config.yaml
dataset: "microscope photos of single blood and bone marrow cells"
conditioning: "class"
targets: ["smear"]
cond_dropout: 0.1
norm: "groupnorm"
pixel_unshuffle: 2
upsampling: "transposed_conv"
residual_init: "zero_last"
muon_scale: "match_rms_adamw"
nesterov: true
warmup_steps: 350
weight_decay: 0.4
Rows from block 3, named by matrix and row number. Rows with one number belong to one channel. Each number is 128 + 24 x the weight over its row's rms, rounded and kept within 0 to 255. All counts start at 0. Numbers have three digits each. After the name is the row's rms in percent of the matrix's.
# convs0: first 3x3 conv (model.enc.1.1.convs.0.weight, 128x128x3x3), inputs 72-83, a 3x3 kernel for each
# convs1: second 3x3 conv (model.enc.1.1.convs.1.weight, 128x128x3x3, transposed), outputs 72-83, a 3x3 kernel for each
convs0.74 095:125160115067062159127136143153116127143136124111142108168160127193147203101122108148122119132141153118136165073087091076130120109121143167178136138192123090130083139133142124158169112133144110145153141118135090106129096118112105128137132171125121131161164085125132134118109127131141137109160143107140189145166123114116138074
convs1.74 071:161165153162180158118143122126105122143149138106114127145124154100098114109042106133150126136122114165150165169186134141161114127149135108124111099160133080144134115130132113141113112150110166158146145187142122126155123077111085118116101089120117110109102128159132148162145127114134143135116111155181182145179193138137127129
convs0.75 108:137156152141187173103150119103109114109114116144131127122169127122145136126173120096103114113111140099134120138135125153142151106096107093108128115123116133108125123118112112127120105110120122123136102124116106170095117120138117162133102115120105145128159111133140117098127100104112151128136137131113111103137138148143097125
convs1.75 104:120101150121115135127126129105083078106108085124096104138149141165151152114106124132131125161145137127144141131131135108094100100095102125095114107108115127117140127131149132122127144137132165172135150174135119142138130144138128101115101118110111137149100132104115098134110110135097136153116132098149165096139154130149147114
convs0.76 093:157130134158138160139112132146149159148141139169134172105069119031133126102116145116118098134124115124104101102100155104117145098113108121119125143129113139138139116111127148145150170144141134138133109160107131169104098122147133150126139099168174105129091125184132153128136134132146115125175114116136114173100160139113146145
convs1.76 058:144121095165113089140150087106079069105074073101076075139184179135118184137108156090141129102150130144154139122149125086157113096153132109150121118169122117109111096094091153143102180135117190141131178120120127119150095098135148103126135132143109106110103123089157180060145144107114112101107134127165150110142117101124137158
convs0.77 112:132137174153135187146112169098127095105166128106154114130128128113174149133091098142123111140137125105090117181150166182099126176162173142131091120153072125153134125134137150112124127144134137124130118198174162096122146168145160128147125115131119130150130127131130127158104123131111137131124116117124132141132134147144147131
convs1.77 120:125183141085089136130122143128091111136121116138121147143145157121094120113096118144130127136098138119096141129144130090089117115107103094056079085096056080093088124149155121090133154141134160138106094149100122149123139135113134101120128101132122118107149162130159153146126135094093128109117136145136150123144187146127160153
convs0.78 103:060059071098088066089089079092120111136125133108077120123155143157148144124126110166112104141069119138119107091070125094103121138087130163126112154115120126146153135117103113110119132151114130134150094119183099130131096129115085122131134126127157133125148093109116122128122140156124135115119131149119136097131119113113151147
convs1.78 102:115122114111110099088077079113114112101072074107083085121104146163149121166127159136109114132136131136153126115098086093110076093102093144128141129101120170128137093128119146173142154147128155145114109146131112141122151134112143132128133156162134147133149146113130113082135149141144177152104158138126115117115069092133114141
convs0.79 110:118064085115056096121094118096070126116145135114134135098194150088047047139138137128097114110145102108092054146115114153135125103135142113111103133146066137134122100123125123137102107129131113076151086147136103126121132137144109116091113072093153132120129113193114125173156147172106096105115091090094112136145117124130107137
convs1.79 151:134164135117119149124128170141117109168159110122125122109102114104128111128168137128129138103124117107123141149149145129062135142138145127110094160164112127150109089125128130188093123147134099105121096118125112133139127142130144131162125122128091127169086151170141108120126165113149173157130137123134157129150125131120117101
convs0.80 091:120184185154156144187180166128142090135120123125095138147153138149162171142184112158160140145101174086147127170166112113131083093070092200156157120142170091127148134125088135146150148160161108130155102132108103190150134106134107109141120100154141131137162136166163173167127125105164148103143149134153182113135163137123143176
convs1.80 061:085148073121096097100136140152128105150081087156139098163074047097094141125126159135118109118140109159153177156157127162131141129120167112124150127098120116102122112141131136153156134163132155095144131094158125137172116144136141138149098152116080106096052105108131124104102122123141124108145131145077106112092089092135132127
convs0.81 092:141123141149152139155181136129147136114131146141140129166214155072120144114183187115142183103143177096126133141151141115122107097080112135098134166120137146126145152157147118139165144132103139176140108138115158174179126167128096139148138138107125107076120181126187126132121112087103157136123130123140099084084132119128160128
convs1.81 060:150142100164197110149182122133139079092122104103152096112064126086147153098094093107121133105101165102154120152169141136153117125137147072095094081136121129141137109137099155114112131116088109101112160078106162123153133113095119160145123132125129088087160086098166156122144126128142149086147124109125129125151118142154127133
convs0.82 100:097089113088076104105098102115121130140162135153129121102129109163077089159121143108131175097073112146098152155191197086071107130077125142116093134167129135128116171117135135118075128104114153173155108077112122140135114106138106107097129125106136144116172127085137077131102110132137136119137150130112131109155159109128119100
convs1.82 093:142205157124200186081116152119122119064099081079087121146126122151150116160165186132118138145109146107129136132135114141162142134119149149115133128063090154129120139168154157122137125125107147172162143183176104108153153110104182189159106165146102133091137135104118096157102104072141162120127160142179151144138106147156126101
convs0.83 123:141146123149073153123100111118123112121176106109152118105140134136104121144196120123138147157169105115152110159108143216090143086138122115185112108226125141121131145155137132174131129113138128145125099083112140174116148092128122076132142138128108139148184107111146088115135124117143125116133127139126159111100163116122187146
convs1.83 132:172172116171115144157111131128134120111172074137140137125111127125108147147170148150134133152092133123134127112120129100147145132122112124144120132110076130113092117120111124114138134127111135141120153152151131136106148132155163052201126103121125156122149135138137102139123095125135139114111158111122136151150175168142152127
convs0.84 087:128124148115125109107121135140147137148121133130109119097113147130127149115126083153143112177126112140150125194170145152140139128091132119171141121096137109145117137124137150079076097132071110135136172137153110081099154134105128140146140165133136143093163146133129128118145092157113102178093114159071116105115114118142139124
convs1.84 063:154152148147165159152124107137113068138070082143130102185156159186137162122122161119085115153150141170144129144130166128063123131094088150094114136152103104144098140149131132134097153138118167153145116108098079143116074093150088091154088094086137143127091145085103103085139149119158127121125139128136118110177166178167161167
convs0.85 091:102132144119099155138128127165159152149115139156134121179121120171115107103089151117118137116069132114096166132064135137152094112109121093107128111123125128166138144168115125131118134126128155138122174151130147107109134169108165111146106170145163103148117166127187191157150124111164140145140161119134106160089076152151161170
convs1.85 065:180149157175198142101138139090100118087098098084095115105133144161161139198124159108129140103132150118081132148158153105150133089180150153114141133099133136161124135094121122102123159115133140176137104159109099156133094139170141161117119105145105084113118079149089158117116108109134140080116097139110155101141183135142147096
convs0.86 091:178145166170153177165147156140138142136155144138135133124028064193196208197064143174188182157149140140119163077154160083120130106081100143131149135147115120144144124100130139115106139121109098091110149143157110050120128135122114180155156141135129102110132093143123122110155107110116128126124136120113091133138073088101120189
convs1.86 062:126131082116137088107139136123129122128147085072086119100152104092136098141188148135118123124109119140097130144130158121102129096149158132111152113099097132117102114127097146092074126116110134202135160158103137112151122110121123089108125143145150144110147115138169141140164134128123095121103160114112145153160157134131168174
convs0.87 087:156158143152153127131158154090092160109145143114144168117143098085081108104219074119145077116133087128105093137112191166176165147193164145159105174155137145130126128158125111153117128134085162139109117165136156169159139115126114121123144153117074118072133145167088157123145126140142143151115117137112135153141106138116126149
convs1.87 064:173160164138127164181088134096104093095073124080101140167081149155137174147150145149155167156136144187163160140156147092093111108121126146138153135150142126114121160185178159144172153117145151067089128107122098137121147112112136162159128134128139118161134127136166147183104134154126116126167141156163148164164203168136157131
convs0.88 094:172162122145122151099124123128134123135097138138133130106163169163132173166157149139133137120158114119150118161168073212183158174162087111103122107115091138090101185150140139136120135103112109115102174154152111116147093114124128103106167124147119100134107145152144137128150142110125121082104119120149121154091085146105129157
convs1.88 072:153175156136135132117157102135161120139155104121143109161150131116110112105121125122151159148140159174144170156109133108052088128107122144145130149157154116092093144114115180118127153153122108135138100105110152142117104122154163148147126143169104152151114123147136152133170131190178157140153126130112140136110167128123169153
convs0.89 089:173159156202156158184144147116139106107116104123162145075032073089060029115070107093130132081167146087093122128159104112170162102181186151149179119160137134133134107129129114161140125134130083122078105112093085097113136096137139130106119129127135100156086165095097077078098106093134133111149152120150203150083109059050111115
convs1.89 064:098130143135113124109108120117085101109129136111088137179219154220209104204144139173162138158111156148114138121141165104089071137104125133137125114151146097129156117122152113090156122127111144181157123151148149145160132111085140159151111135127160142154114154211111137134157102089130144099121165173147160181183171155142126107
convs0.90 092:117126130127138150122172118130112178134165119161145120125132123203136109135179138128136122151109139128165127161109137097192142131170113119130152162141159176135133112121099147153168144145171171153112145082104130076156126124106125132153147144134135166131118070106138178106147146158135149124093106127144148162154104147145123114
convs1.90 066:135103127142148135121144132119110105180115136148112123119118146133117104154155139112143133114121125110157101154119164113066136119088108131160151141134115149122111122091121120159110128151130118126149167164156190172174134113117107137078128103143110150119178154148095137153105130113126148107086135082103102093094166149106140158
convs0.91 081:166149131125155148090130134111147107146105153151132087146070085145127157135121124126104087137151135123161118097131068119145127077123134107106138146145141128120136121104157115145146113147138148103081116188164129111108140118112151130122120107095068133172120093094075107098119126118122106111138138143130134137113088128116120121
convs1.91 075:108123113106129153124107130138077096149116099135118137143144149163144139155138086143132122165159138184173136135138153125093122161097133108132093125107129137137148116122129100083077111153131129125149138088118150146129151145138144116122140142119145139179134140182116104177135107123142127099150119136142149088134169133143142098
convs0.92 106:136164129096096080139093134126142155119103083134112110141155135075037036131000099138132132134211174094070103147171125145166137101119098119138146113086122149115164152112114134087132134166113140160133070202109106023119113116157122130153130150169124138128110157149116110112101116126127105100151117128112127112142075098110094092
convs1.92 098:132197146119118159135132146144173134146153162111123116110160114188194151129157152158161177159133132149147121128161167095072101125133097132142124137170111096111145126129094136150121127156161143150132080063133155134114093132132106116148102087099148106129100142195151108111104164180111140172132138133156162130185147096173143151
convs0.93 094:152116139122136098166109127116105099137139120106132120102116158139163088146125135112121129105142118141119130100081102112073064116106068107117093106107106108131105105141117149131171139152169087113109133122130179189137116142130111116129097148138093139113074146063120132102143142108131145130121143120127156122150127120099084140
convs1.93 067:163171099185155132177140117143139099144118129159109112126144090149137126130128119139100106118083148152146166167120135153121173147148151159143166123130135093160164119120127133144120109099101093097129127148148140163138112119149137123127127080134112089131121106141105089135143133135141102110135118098125162145146159129140165133
convs0.94 124:111108111120194112134126139142132117127105155150127105150092103171228099127085079123136115126116156117093171150110156146139110101187109138159119115162129124125184135145126117035133104120125163146127105225146137092132131133136141052140119104107114143127110106113094144108123108125118119120111102120105148115092092111132159136
convs1.94 188:105095138146082106154124121102121128128105149132108102138139149086092119132125090140135109114159122137111146138108127128083130084125140114095118131128115151117127145142166127127126116152124137084105127086126107128156121152097111080112125089107153118146134125152118119132142134144118160135142114133148129103166135122135135155
convs0.95 094:140115107120154111116118117144133146147134146134155115192178177143091184128074126137130116179145122168124132107106091181133116109107087132195182167192182178188179129145168141148154128119130116114141104152153106066088126101171127139121127130135126124109099114169105107159186152122127166156137142127189187142133181151159144130
convs1.95 066:146167196132140185152134142095085108106117130125111126132173114086134090089109100132137139133112128147099181149127154159134133143184143100095104065114146112106149094174138039117158086145150187182158155131154117147132135147137127115141081123092107137153101130151177130130084115138096073142132116117189140119157093121097083121
convs0.96 096:114131105111147121097132113127122122169136117135156107128148054101098071053192113139147110115150166103138119120108173065076084154124121126159136167159136125082093127145115163107146116134118134118082087102138071157124152169112131173103151142128117141116110125145143116168113146155151157186113128137137155109109170125082056115
convs1.96 070:121114115117068135122120151162143112151135120139137138185098136133144113159116133133092104122154121132120117120119122133124157133137113141123133168160097158127113140155088133041114130131098148094162107146175126151183131161135114048152157135097091152122114122115116139157156126120120114118114109130139138130138181146110119124
convs0.97 095:160141147132136170160151126115112106113137128112119118142097084134080129177071102141144116110121142101097118098104074102113115110110089099123133113133067124135127124134100097120154125111091106106109040093148108083079141150135133116195126136123148147129118134128137137123158136113149180058155138095169147096128112075179153091
convs1.97 071:083154106148122094088079093161115107147147123123139129130139068146203180166133108107114117130102090122123077144136142144143126128149148109110134089154158121171170159159102160155102168133125164171129152155163139179152125147118127120137152115152125081104136130113109092080142152133151163132175157133175145145148141130140168117
convs0.98 094:174140154142142162134104155154168118143123119117137136149143175128095130176168166118150154116165173147158145127130139152170107142144108101130073113130101132112086141137150164114162140121131121131116146136139171179182161121132140105157114157141133132130093162145123132140143143117153178141104119103142169126156218154116075146
convs1.98 070:142131116091124112068030104165151122096136079151079104089084095148156134123143118129076152120115175099083121147120130116121156150124130119136136116171155100121109141126084115072124125115123093103102116141094166128121108097121132129137166097142112129144091098150139172163120128115106168126123087125099144171056154146110136130
convs0.99 122:127107135148115086146117127132130091116142106123109122122205155101107106132138108117142114107088110154113138127103124114084124108105126111119133114112136136135137137146119153106141135161160133094186105126114160107118119134101128120114117137149173134082143173107145133143102075113113122085120132122116102108181077186150109134
convs1.99 133:134121121137127120140139147153114146154114138140126146125113132122107152130139127135144124112106110126107168167166149153161142133143122127129130138102124140119110135108140120123132173129129135174119148124132146120131140111133120115134120148137149115099144117115110130124152123150096118156139127164129147114123140112135098103
convs0.100 100:129154116118093113106113133126154119124159159094131134153227122130078130115085092128091121130178120140165109122103128108146140136147122144166174107114150109112121109077104138125116141125097177218156109137140142104134128136108141142111085120130135126084085086125118107126147156148139116150081072105122135104135048116144096132
convs1.100 074:124134128120099116101132109105155132144175137101136131145153105146158135093036095130139129115177101119112110152144143158168196152140162131142150109164159131119123168140180146117147135129143107102114099083141131113110172131121112109187123113121133127151113187137119124116127152173097118137102077080116176133142216122155156146
convs0.101 099:146107142115102120139169148108153125118181162116138124110095096106188144093138092127132126138093070094146123099097114096060096125115139098133072158229088117097064125079130102037102115152152108146122096130111109122100103113113104091144134105139133115111104135120129126127111137140094178152151109128106100101124116110107191109
convs1.101 101:134124153091100160141135153108148116084090124122104123121134162087052132093081094094089121093099103121127130149139115199139144158141136120136133105122135133161151111091105109087158125139123121124109165162130109113108150148136159143141150142148137157130135160149140142151124106133104138103122131091132128143129177152136172150
convs0.102 096:104143139118191170113168132114165107166137160113125126144155188182107130139145135129175172095119157124170119131129138133148157159164125133148143136141140117145132143133117117125097124116142117137135167100120137138114170156132134135118126136150140136147150119131155142126140160131169130157136162140135177152159157155116139157
convs1.102 094:120145108143140105102120146132140177130066132117126155144148148150145140128136149126154123134125105098111117142128145134144147128124123147148142142169182155173153162147140160180148154146136164103130149148144123114124143122130144152097104108128138123142153161122147152133143171156138145134143112144153144160128164164130113083