config.toml
arch = "unet"
norm = "groupnorm"
optimizer = "muon"
learning_rate = 0.0024
nesterov = true
epochs = 4.7
lr_schedule = "linear"
adamw_weight_decay_other_params = 0
Rows from block 7 of a small class-conditioned image diffusion model, named by matrix and row number. Rows with one number belong to one channel. Each number is 128 + 32 x the weight over its row's rms, rounded and kept within 0 to 255. All counts start at 0. Numbers have three digits each.
After each channel's rows are labels from the 100 images, of 14976 (inputs lightly noised), where the channel reaches its highest value: "responds to" is what is common among them. Only what is clearly more common there than usual is listed. The data: microscope photos of single blood and bone marrow cells.
# convs0: first 3x3 conv (model.mid.2.convs.0.weight, 256x256x3x3, each kernel summed), inputs 192-255
# convs1: second 3x3 conv (model.mid.2.convs.1.weight, 256x256x3x3, transposed, each kernel summed), outputs 192-255

convs0.103:121153120113141167149087074142121130142121143122163097203143141155174160085144123099163146115132154205105105146109156109152085128107074123139101096142153087108117117183152162101132126188122116
convs1.103:100107133131135110092136162097116177171168144159132126095094154131072124141140152151067126112097150094135163103106101108105166065064195172123143148127070178160171193081085149131127125150140162
responds to: cell type: promyelocyte

convs0.115:110146164143130191129165188173140084109115100159163121092162130153109106152153113111131092115096139128157133208130097074160148144082075161151164118153149096105167125142155095144103066118125155
convs1.115:169088086068146139113093040124121106177112149136127112138115118089112160134098128107114136154155093110087098110163183159084082120116160078152101148121096062066137113169144151115118144133125157
responds to: cell type: proerythroblast

convs0.43:095116156120143180098143190143163110164120165125089129122141154100118167154142127088124147144123124068154177197123129088167111144114090074092089173120144184120135181101155136094110126163129094
convs1.43:107175164160136124176136074126089093119171082126127146157148084104135122153117129135113097103117121127152092072152151183091168100167176104159142109127093042133146147112116113176151172076164104
responds to: cell type: segmented neutrophil

convs0.161:149171133120125107118127115125113113081118119137126161172129120127170077082146116107096124100124109114147155076114110129126103169097074116081142149151098074148141133157103131107121132159080106
convs1.161:146094143188126129071166173089133135173167166101117141121074122107153132164107155136165174142128159147177104150109119150142152102148136128158115136090145116107101106078157153150116153088150161
responds to: cell type: artefact

convs0.156:130148095128136190123134074151197143092109127128089100108132143131156119101139159153136188125135101165115151125124125096136150147113097161097131113175136138115125177135200156134078191166111097
convs1.156:122124150167121103157130128089113109130118141138157108169150168155086150127098155110055079182113157086167149125121119092114122153148149095152139131055113065169143090151110147134147103160186168
responds to: cell type: segmented neutrophil

convs0.188:114166099142125088114137123128080155139138132131134117200121103131122157108141160155139157107144142109107101166101207119119122092127217143148133099114117130159190111106169130151145208159136136
convs1.188:102125115162106129118106167121149091063098143185143116087113090120136153166138165138131179092145161148101174142119183113165196169140173132112189076159141176154098167122137146134124053165123076
responds to: cell type: promyelocyte; cell type: proerythroblast

convs0.233:092087108145147166137094140069148083138017135077139146122131098164179165087091126133148076100111150116146090126139090137161144163129122090074124123086132154131090176112128118140093074119115158
convs1.233:106189162090147141120150125134094154157146149168116132128105110151093121152120185130142178094121083130147111155071162087101105122091127173161146137150141140155134135108075142152165167117113132
responds to: smear: peripheral blood; cell type: eosinophil

convs0.210:051142108094100132112116170123066083123095093124135153157134086137139159171166109075130088149108134108128160087151032159175114128121149156157111084158134169143187115135144148138140143145145104
convs1.210:197087081109136173122163098136169177168147147125139097141122120142067101116113148136151190122105116164151068143116179106150098106176101164107159118062089156083121103126098089122150128142057087
responds to: smear: peripheral blood; cell type: myeloblast

convs0.67:123124192099162124137088188202107162135120155139080133102195146095178098093105110146140177130092085115118148179160135169141105112117143137136138097077158131069104111097128118133129182130150173
convs1.67:126148089134163116135119062068154143156128107149129147112041116147120147122157145103119061118110130152139051056105108105082125143122142119179135133141126122153149106144087150118126082092149085
responds to: cell type: erythroblast

convs0.28:100099121162104133102158146027138129181143144166173077142158090131139153118143140114114095142123143147120090120142041144136190221185061124045109146113097106167108093089130113141162152106141098
convs1.28:126119115141191141164137113197147085125132175126081146161149101081071189099115122107114140125144093132141097117094178133160164062100161127128161156148198120112145129120095102122086074159089201
responds to: cell type: artefact

convs0.189:156091179150152120140135154106134104136207125135123143124115140124134080119096118139091118162157181114159114203099139122204199143091087131075158154141120096114108135091154165124167110035096136
convs1.189:103164141115123112126139076144115111078087118133157093143126144136164150142182129140127151104109129144060141134103096083134096128089122186139197116120190098126123148155115119184076095195110136
responds to: cell type: promyelocyte

convs0.193:087063146153143167131152143189129173174186142143127108116102111093162011112102093118144178097118136130134108151123092085181105134090136156112146166143090179094123110141137124139130194078074089
convs1.193:119192177108152073141107136137153096107160093144126148144165140127116194145073146168086120172092075139135128072069115173124153141149131123079112092108164113148147109119143152118124017123175107
responds to: cell type: segmented neutrophil

convs0.255:116149191091127120104127170096128183158168098088123102120143171170141153180088120178139117126058155107115171115157220073126152092118121148125122076092125201121123092191084140136135108123151082
convs1.255:145104092150131126181085105154102110106064104119116098093070121097133174053150121148127112117156135145140120113099097203166160134129149130152144184158093086132148142116115110147122139154125136
responds to: cell type: artefact

convs0.63:136156092119118112133123110143130129133082166097097165114082135128141164171088143156113133111109105109117160150147123086086126095080066077104160175143116222137108092220111111164164038115045140
convs1.63:125123096151144160144134138137167178130077094196136160135160110149130130118187076112106125167162107156119065073165139122141086155147079149176131134131099034090155147124164098091103180142246144
responds to: cell type: segmented neutrophil

convs0.66:093148125108093149141142142080127156195129107147137069154133152158106177160113160117144129120133093127103079156148134182150120100106083117159086114193128173174161175144149147125110090099131091
convs1.66:133105100152183112124125123144142118069094115126125167077129129119129079095128052131123162113128146139133134132149127118136134130105157170086177144042097093140068103092109090125122115107080184
responds to: cell type: blast

convs0.144:106104190115073118138116101114147147136125138138107162077114115150111108125114149125103151118054105119134140051122109143118092146177008110187163086145130132124079150106125117084156118072108111
convs1.144:174084115158124131077175155148117104132177128110124082121078099116122131091109123165159135151197131136113060141144117135125133060152156154105121152126113139100198110099169152108200195134126151
responds to: cell type: artefact

convs0.131:129087073156158146142148112101061108108143141149135156170127114133125134094149120152140128125138096144110108133105122161152091130099204123123129160154129080174160125105116125137115156169147103
convs1.131:101107080183103115166100121130144133140084135181136146104135135112136179142154201170135226105120161116150107091107161103122174202136114167134130060124116155127154146164123126131127122140124094
responds to: cell type: promyelocyte

convs0.17:112104138159152154156171166146147165098186137156128153070143119070131125077143162188154168097103128065109173186188153128135107106145032143099089154111157216125092094098144148131127125129112121
convs1.17:165122176143109098137154074147134182150103143096110098198138137196063157140143095107128115076095143139119102054063173151147082113082145164152148107142114088087166079127115129093103123158151137
responds to: cell type: segmented neutrophil

convs0.23:139131094111127149167165113140127068154184139188067132155146109135105085128131117176145135123126080122156107146136064170141116185097132144115095097175129122115221165125133133122144098135083143
convs1.23:110157135086129209104162173129159159120110126109099081119142187134164093093114092133111105110106131172122147163157180099142103092141103117154173106062047147164072140106118147152066106121220072
responds to: cell type: segmented neutrophil

convs0.38:111115082169142157129122150135111144139132123143119126158167113120085137087108169134131217114132126065146164203138212148114119119082083088099152139130120212171116152092141111130147117125094115
convs1.38:150196144145109149106109132123116110142146109123151108144080102131112084133144117161126126188115126162081063118086060108096159087074055125098148153082165088092161140123168164154128124130066136
responds to: cell type: segmented neutrophil

convs0.168:160142092158116095125138110115115077108133169154147132169122121158091136166163132209146067146092143138128089038048149120140072126112166138173130087137159123156195100130122132144123065091105110
convs1.168:129103165126146158173122132114106165126148113128107067138126190137112129084123156112151224108152141125089177190206142117113122150133111159097171155060073169114117119088141134093140163161148123
responds to: smear: peripheral blood; cell type: artefact

convs0.35:113121167087085126135135099068107145135193183090089133131085177160131146167051104115126205107074175099106084173140098160127118143108076122136114112121133203126116138097115130106165083065147112
convs1.35:121115121147141098152069131175089149150068140195155199134164053082161164053146127156139049141135069149149084135139133144150153055164160139135152119119096100101181113172161124095087137143129089
responds to: cell type: segmented neutrophil

convs0.214:125097094134075154177142133133139161124121168119129122107113064107137166189069129165144104146113189103103134165142095130142088077107086080107111114143169103169092104134116119149118114108119148
convs1.214:152162170085133152121166127110105158147182103156129131102079214155081115054113152111127173151121089151142129122134145098099119165152132139140159169150075195108202184069105186144163087103120053
responds to: cell type: erythroblast

convs0.15:123125116121097116113155138110041121124145126146132154150131100119107123081135150149091178125111115124132123149095174159140123106083134118128150145149142171110114065122097128121142159161139120
convs1.15:129107165181104101114128101120098117091123146156120088103124136130118103151113155147110203136130147068136061117138103117082074169177083117114124113111120160076141154178145107168149101129135181
responds to: cell type: promyelocyte

convs0.194:096131100166133153101128083159106113139182168130148180173201155129122143165138177114161163142120148148127129185125142129128130092121118147157123105135225170071117125101162138156143110145122142
convs1.194:134125153080135118101101116140114124109128097106156093155176096152069160016126101126128121105130116133109124165086153152108132121108179131121147121105131085187050091133069083103094146127159105
responds to: cell type: promyelocyte; cell type: blast

convs0.191:143081088165091064125100114137181116168138116136144110151126118150145173112148126147164094145169152108114132113154195167103134106138086104141148129130150146154087151159149126115120186086150116
convs1.191:141115193120101158102170210185072147095137119136119145169101109176130162125118152091086151121116131130110133148150084135122082161116173138138121108120178129138098124104096112133109080139155142
responds to: cell type: blast

convs0.9:177094081065143116144191145086100049101220211073144165111086151178202092132135124086089044137093117134160098176122070108161162107189129156158142154113140114127132096148116197114122092126157157
convs1.9:142135101106106133154106119148104155129110082143112111174152177101087119145074074191144152129149049103091162116183160084148099124118138136094134139130064143136245107095161084136089119119069098
responds to: cell type: erythroblast

convs0.206:093201122149084131151146149156121125137078124108165150099115146127130123149093133119131154146153123203144122065142118120159150104163085105096110106137098102187124150114132132114131094085154127
convs1.206:130077107115166124121115156084134147144118116125109152174136087143082138091160096171105111125112182059121126176103162159125114165115159142176215115098150136058131086109135084153126172196126130
responds to: smear: peripheral blood; cell type: myeloblast

convs0.59:147148120184133091147153158099107133089157106186126124133124103164135162153151119164146081124133151138102120155092123092133167124118161139133109184198165001110166155137135117150116041119142130
convs1.59:120107125109122142134123118157167092102152156123112095174172152121123173136112160127109140147162114131114104142139160139200161134141116121090127128108075255175136135136134131134137166150131164
responds to: smear: peripheral blood

convs0.83:143110145174144106164160135138170039092085114124124165101119099171102140130118097194160096113117095107097131097122214075185180092137089108115147151119103088191134070157134159115139117154132145
convs1.83:190110161152171140130161109140140191179149154144158126149037126113101124162188152071112186149136151158136122121157100158114114130151144146162115101133149091078128208114119117169139144066170097
responds to: cell type: artefact

convs0.226:136051135147098117078180140141146059198149165134121127089133079140187121116090096120125158136059171129145113146109156092120133095145140089085177143076120111096105156160119150101108155140183079
convs1.226:077133175141169153142100106121130125104095141100150151200136173151124187182167147109139104132161137178156181156110091176176169160139112154133098141145131131164115101097123140201129075145135168
responds to: cell type: segmented neutrophil

convs0.138:126103115164111135098089127105130175062089150102090152201139120165160077174146094082118107113230193141114130169161123079163140101107092070116133116157157156107118160126145107114154112137121118
convs1.138:160136192115089163154136142152094120150180120177136075128127151056116133065109124174081207144065108138110096101090164216111065099135146097129126154109140125169169141120103179115105085181062143
responds to: cell type: promyelocyte

convs0.40:213153103134142133182127115074147093121109163133094112138089193119161125132108180198074143131109136080130129099116089084158148096177062167098152185126116147127163090126116146133129090118082146
convs1.40:064139135145151140114136116143115214094144101152163161144116056136081108110139153077114114161163102144140080153132121190111080182101134098130107108143080108134133140107078145167046112090142083
responds to: cell type: segmented neutrophil

convs0.116:121166139092139100158131126125101068091145169127125103142171148099114067122084146099179108145062167120136106131101140108180176159125177135136173177124128139094119101116102132108133079147092133
convs1.116:170150164106119153133150106135062178122107108154148100094095152108120181102173104135158142083167140143133172128127116144086083122129156162112129084164156082163136181109111185119144188078119089
responds to: smear: peripheral blood

convs0.159:145125165100117098136120099104117162131110115163148123132100141159161150097174084134096094147167161131120150102101131148096065182169052101192088137137144136113118137083138126111114061191148127
convs1.159:149127165156129145129124111210111106098175095097120094128136130098090140116148125103117179114086109138149115171170149179150195112091188142116178096091157122170115140104087100132173169096150171
responds to: cell type: artefact

convs0.33:131067141085115078122126157087167123151178154089111167147128129132201088130087143120119033158132136099131128131139088139127094166114113130080142183131127116093083134127130106107128106120143128
convs1.33:127140114116146153125138091141106132059186136180059143083149103041089139143146078155140163084130134146151134115127120151089141048136139116092197094156131166130186127110083166140135147076059116
responds to: cell type: artefact

convs0.96:171189133117094146107111136137109121132179116133150064113166150138150118126083111168146064120164156189106108090151140092167187076075085136139105139141169091120132092147138152129140164117159120
convs1.96:121082148147144120138183090126136163172158124151130162125109096107089086068102134092115168153053136048141177176097119159137094155179127145115126120097103164174110131100101125144114081181098139
responds to: smear: peripheral blood; cell type: blast

convs0.192:139144129128140136087111104165058135161090149121137140117097154125101112199109124190172117076134134104132136129163158114103206116178157102153118164156156109155090157149130145134131142077112137
convs1.192:144155110086146122210097166104201144132164137111097124168131121159190165086128120129126071096130096092121096082094159131139158167142067134114136096133069142134158169121169101133119047132151104
responds to: cell type: artefact

convs0.129:126133106121132157180152080089168162109107097112080132115143157141132085134110133135174140150151111109093131147128000150132150146109124156119110144108154091113063155109139133091130075080099086
convs1.129:115034114148104077107078180102095130185116173133159190114110111138161167124088141176103176122154144129136106154111161079124074125135153120133151113161121153152174146147139104120181168160126137
responds to: smear: peripheral blood; cell type: eosinophil

convs0.27:098090153112100070142139143127163148075126112132098133109118159116130125108129142179154117163166137113094119164148117157102142189078139148128129144165149121159092110145102148137124138146114119
convs1.27:184107087112134151144096137134132112195160169132143158102094104084176145135103127123122077072083155103142084111127141063117118082104128111119156114130064150109164177102157099086144139058102061
responds to: cell type: segmented neutrophil

convs0.108:118139176182124129153154098142148131152123196167106109106125139148167138112141160099143117137112087102111129093177147130084141109089086089131152162118096147115181167170132140121152143179068149
convs1.108:138165137061179128099103186115101118121124106128171128099114154120110130091136099125168136113093172184137126193117096149111125122186180180160125061112168096205077127120106131128100132059174117
responds to: cell type: artefact

convs0.11:180139094161151160169135126110139175123131129128142073162121161143109166150160160113133178127146142118104136109100161106194078110147085110129191132144093024120042136163129136105110110104097096
convs1.11:136109167096142076028110127154090108174172107135142136152130166157129100100104150174128116123128177138135132146154176142144190129149171142124098153161085248126182132113141141149133162111135153
responds to: smear: peripheral blood

convs0.241:149093081162120111094129109136074130142104126150149109098175128105085070138144138090118154134106126128142122103055152128150081086166156108118168104128081136091123098165107096111119109120077091
convs1.241:172163139073095106154116138178145134103143092084077112136120160150165124079179125107148067063106101124131126161145103145173072146036097150127142150150149207145134191142111136181063146093211182
responds to: smear: peripheral blood

convs0.240:175114123065128110105117126190143120129134090138124106173158113179186106082102092125083141158126161157158135143122137112161046137122212121141141115132154080139177126100121128140101171111149168
convs1.240:085188088095141160149163145086118150161159174147103186145098145090152147116093159163192119154133122130118127132156108099119189084094051143126134119130067171117165158138112129157170130122138133
responds to: cell type: erythroblast

convs0.88:065138134143088104136138117153155199094133118108132143145109080175092104088084137166153177088120150081136130115162162083097151109095052080146162157112052139154130119159140152158116204107146142
convs1.88:191147089173167131106133138076157118137087132156113126115148191156203143173182109116120049132167101141079125098112094137134175144160115170148103142142170114129117108135137125120114088129089067
responds to: cell type: segmented neutrophil

convs0.176:150129148147158132150160176130097104179116159141122170179156159126107141147124141132100157095103095123123097120121143138143128113144164135161144077130113121151230126168160104109146111155130175
convs1.176:103108138116149146133163156135127151111175102120141097112208140144137139118111099147141108088126158119204184115122169137077134119141113117142149104140116146094038066105112063145068103133125147
responds to: smear: peripheral blood

convs0.160:092134150075102172125143148123129178081154167123123127107077165124166194149113150143107163141047183166113102162151089100099164135098191110134112103157160166152100147142121127119081177157120147
convs1.160:133145098160095133173105120153123134157094103117114096164201082156097087129175136141134089130095066085103179113113167135157112136129120083130133180135089109141134111037120124128137115144154097
responds to: cell type: band neutrophil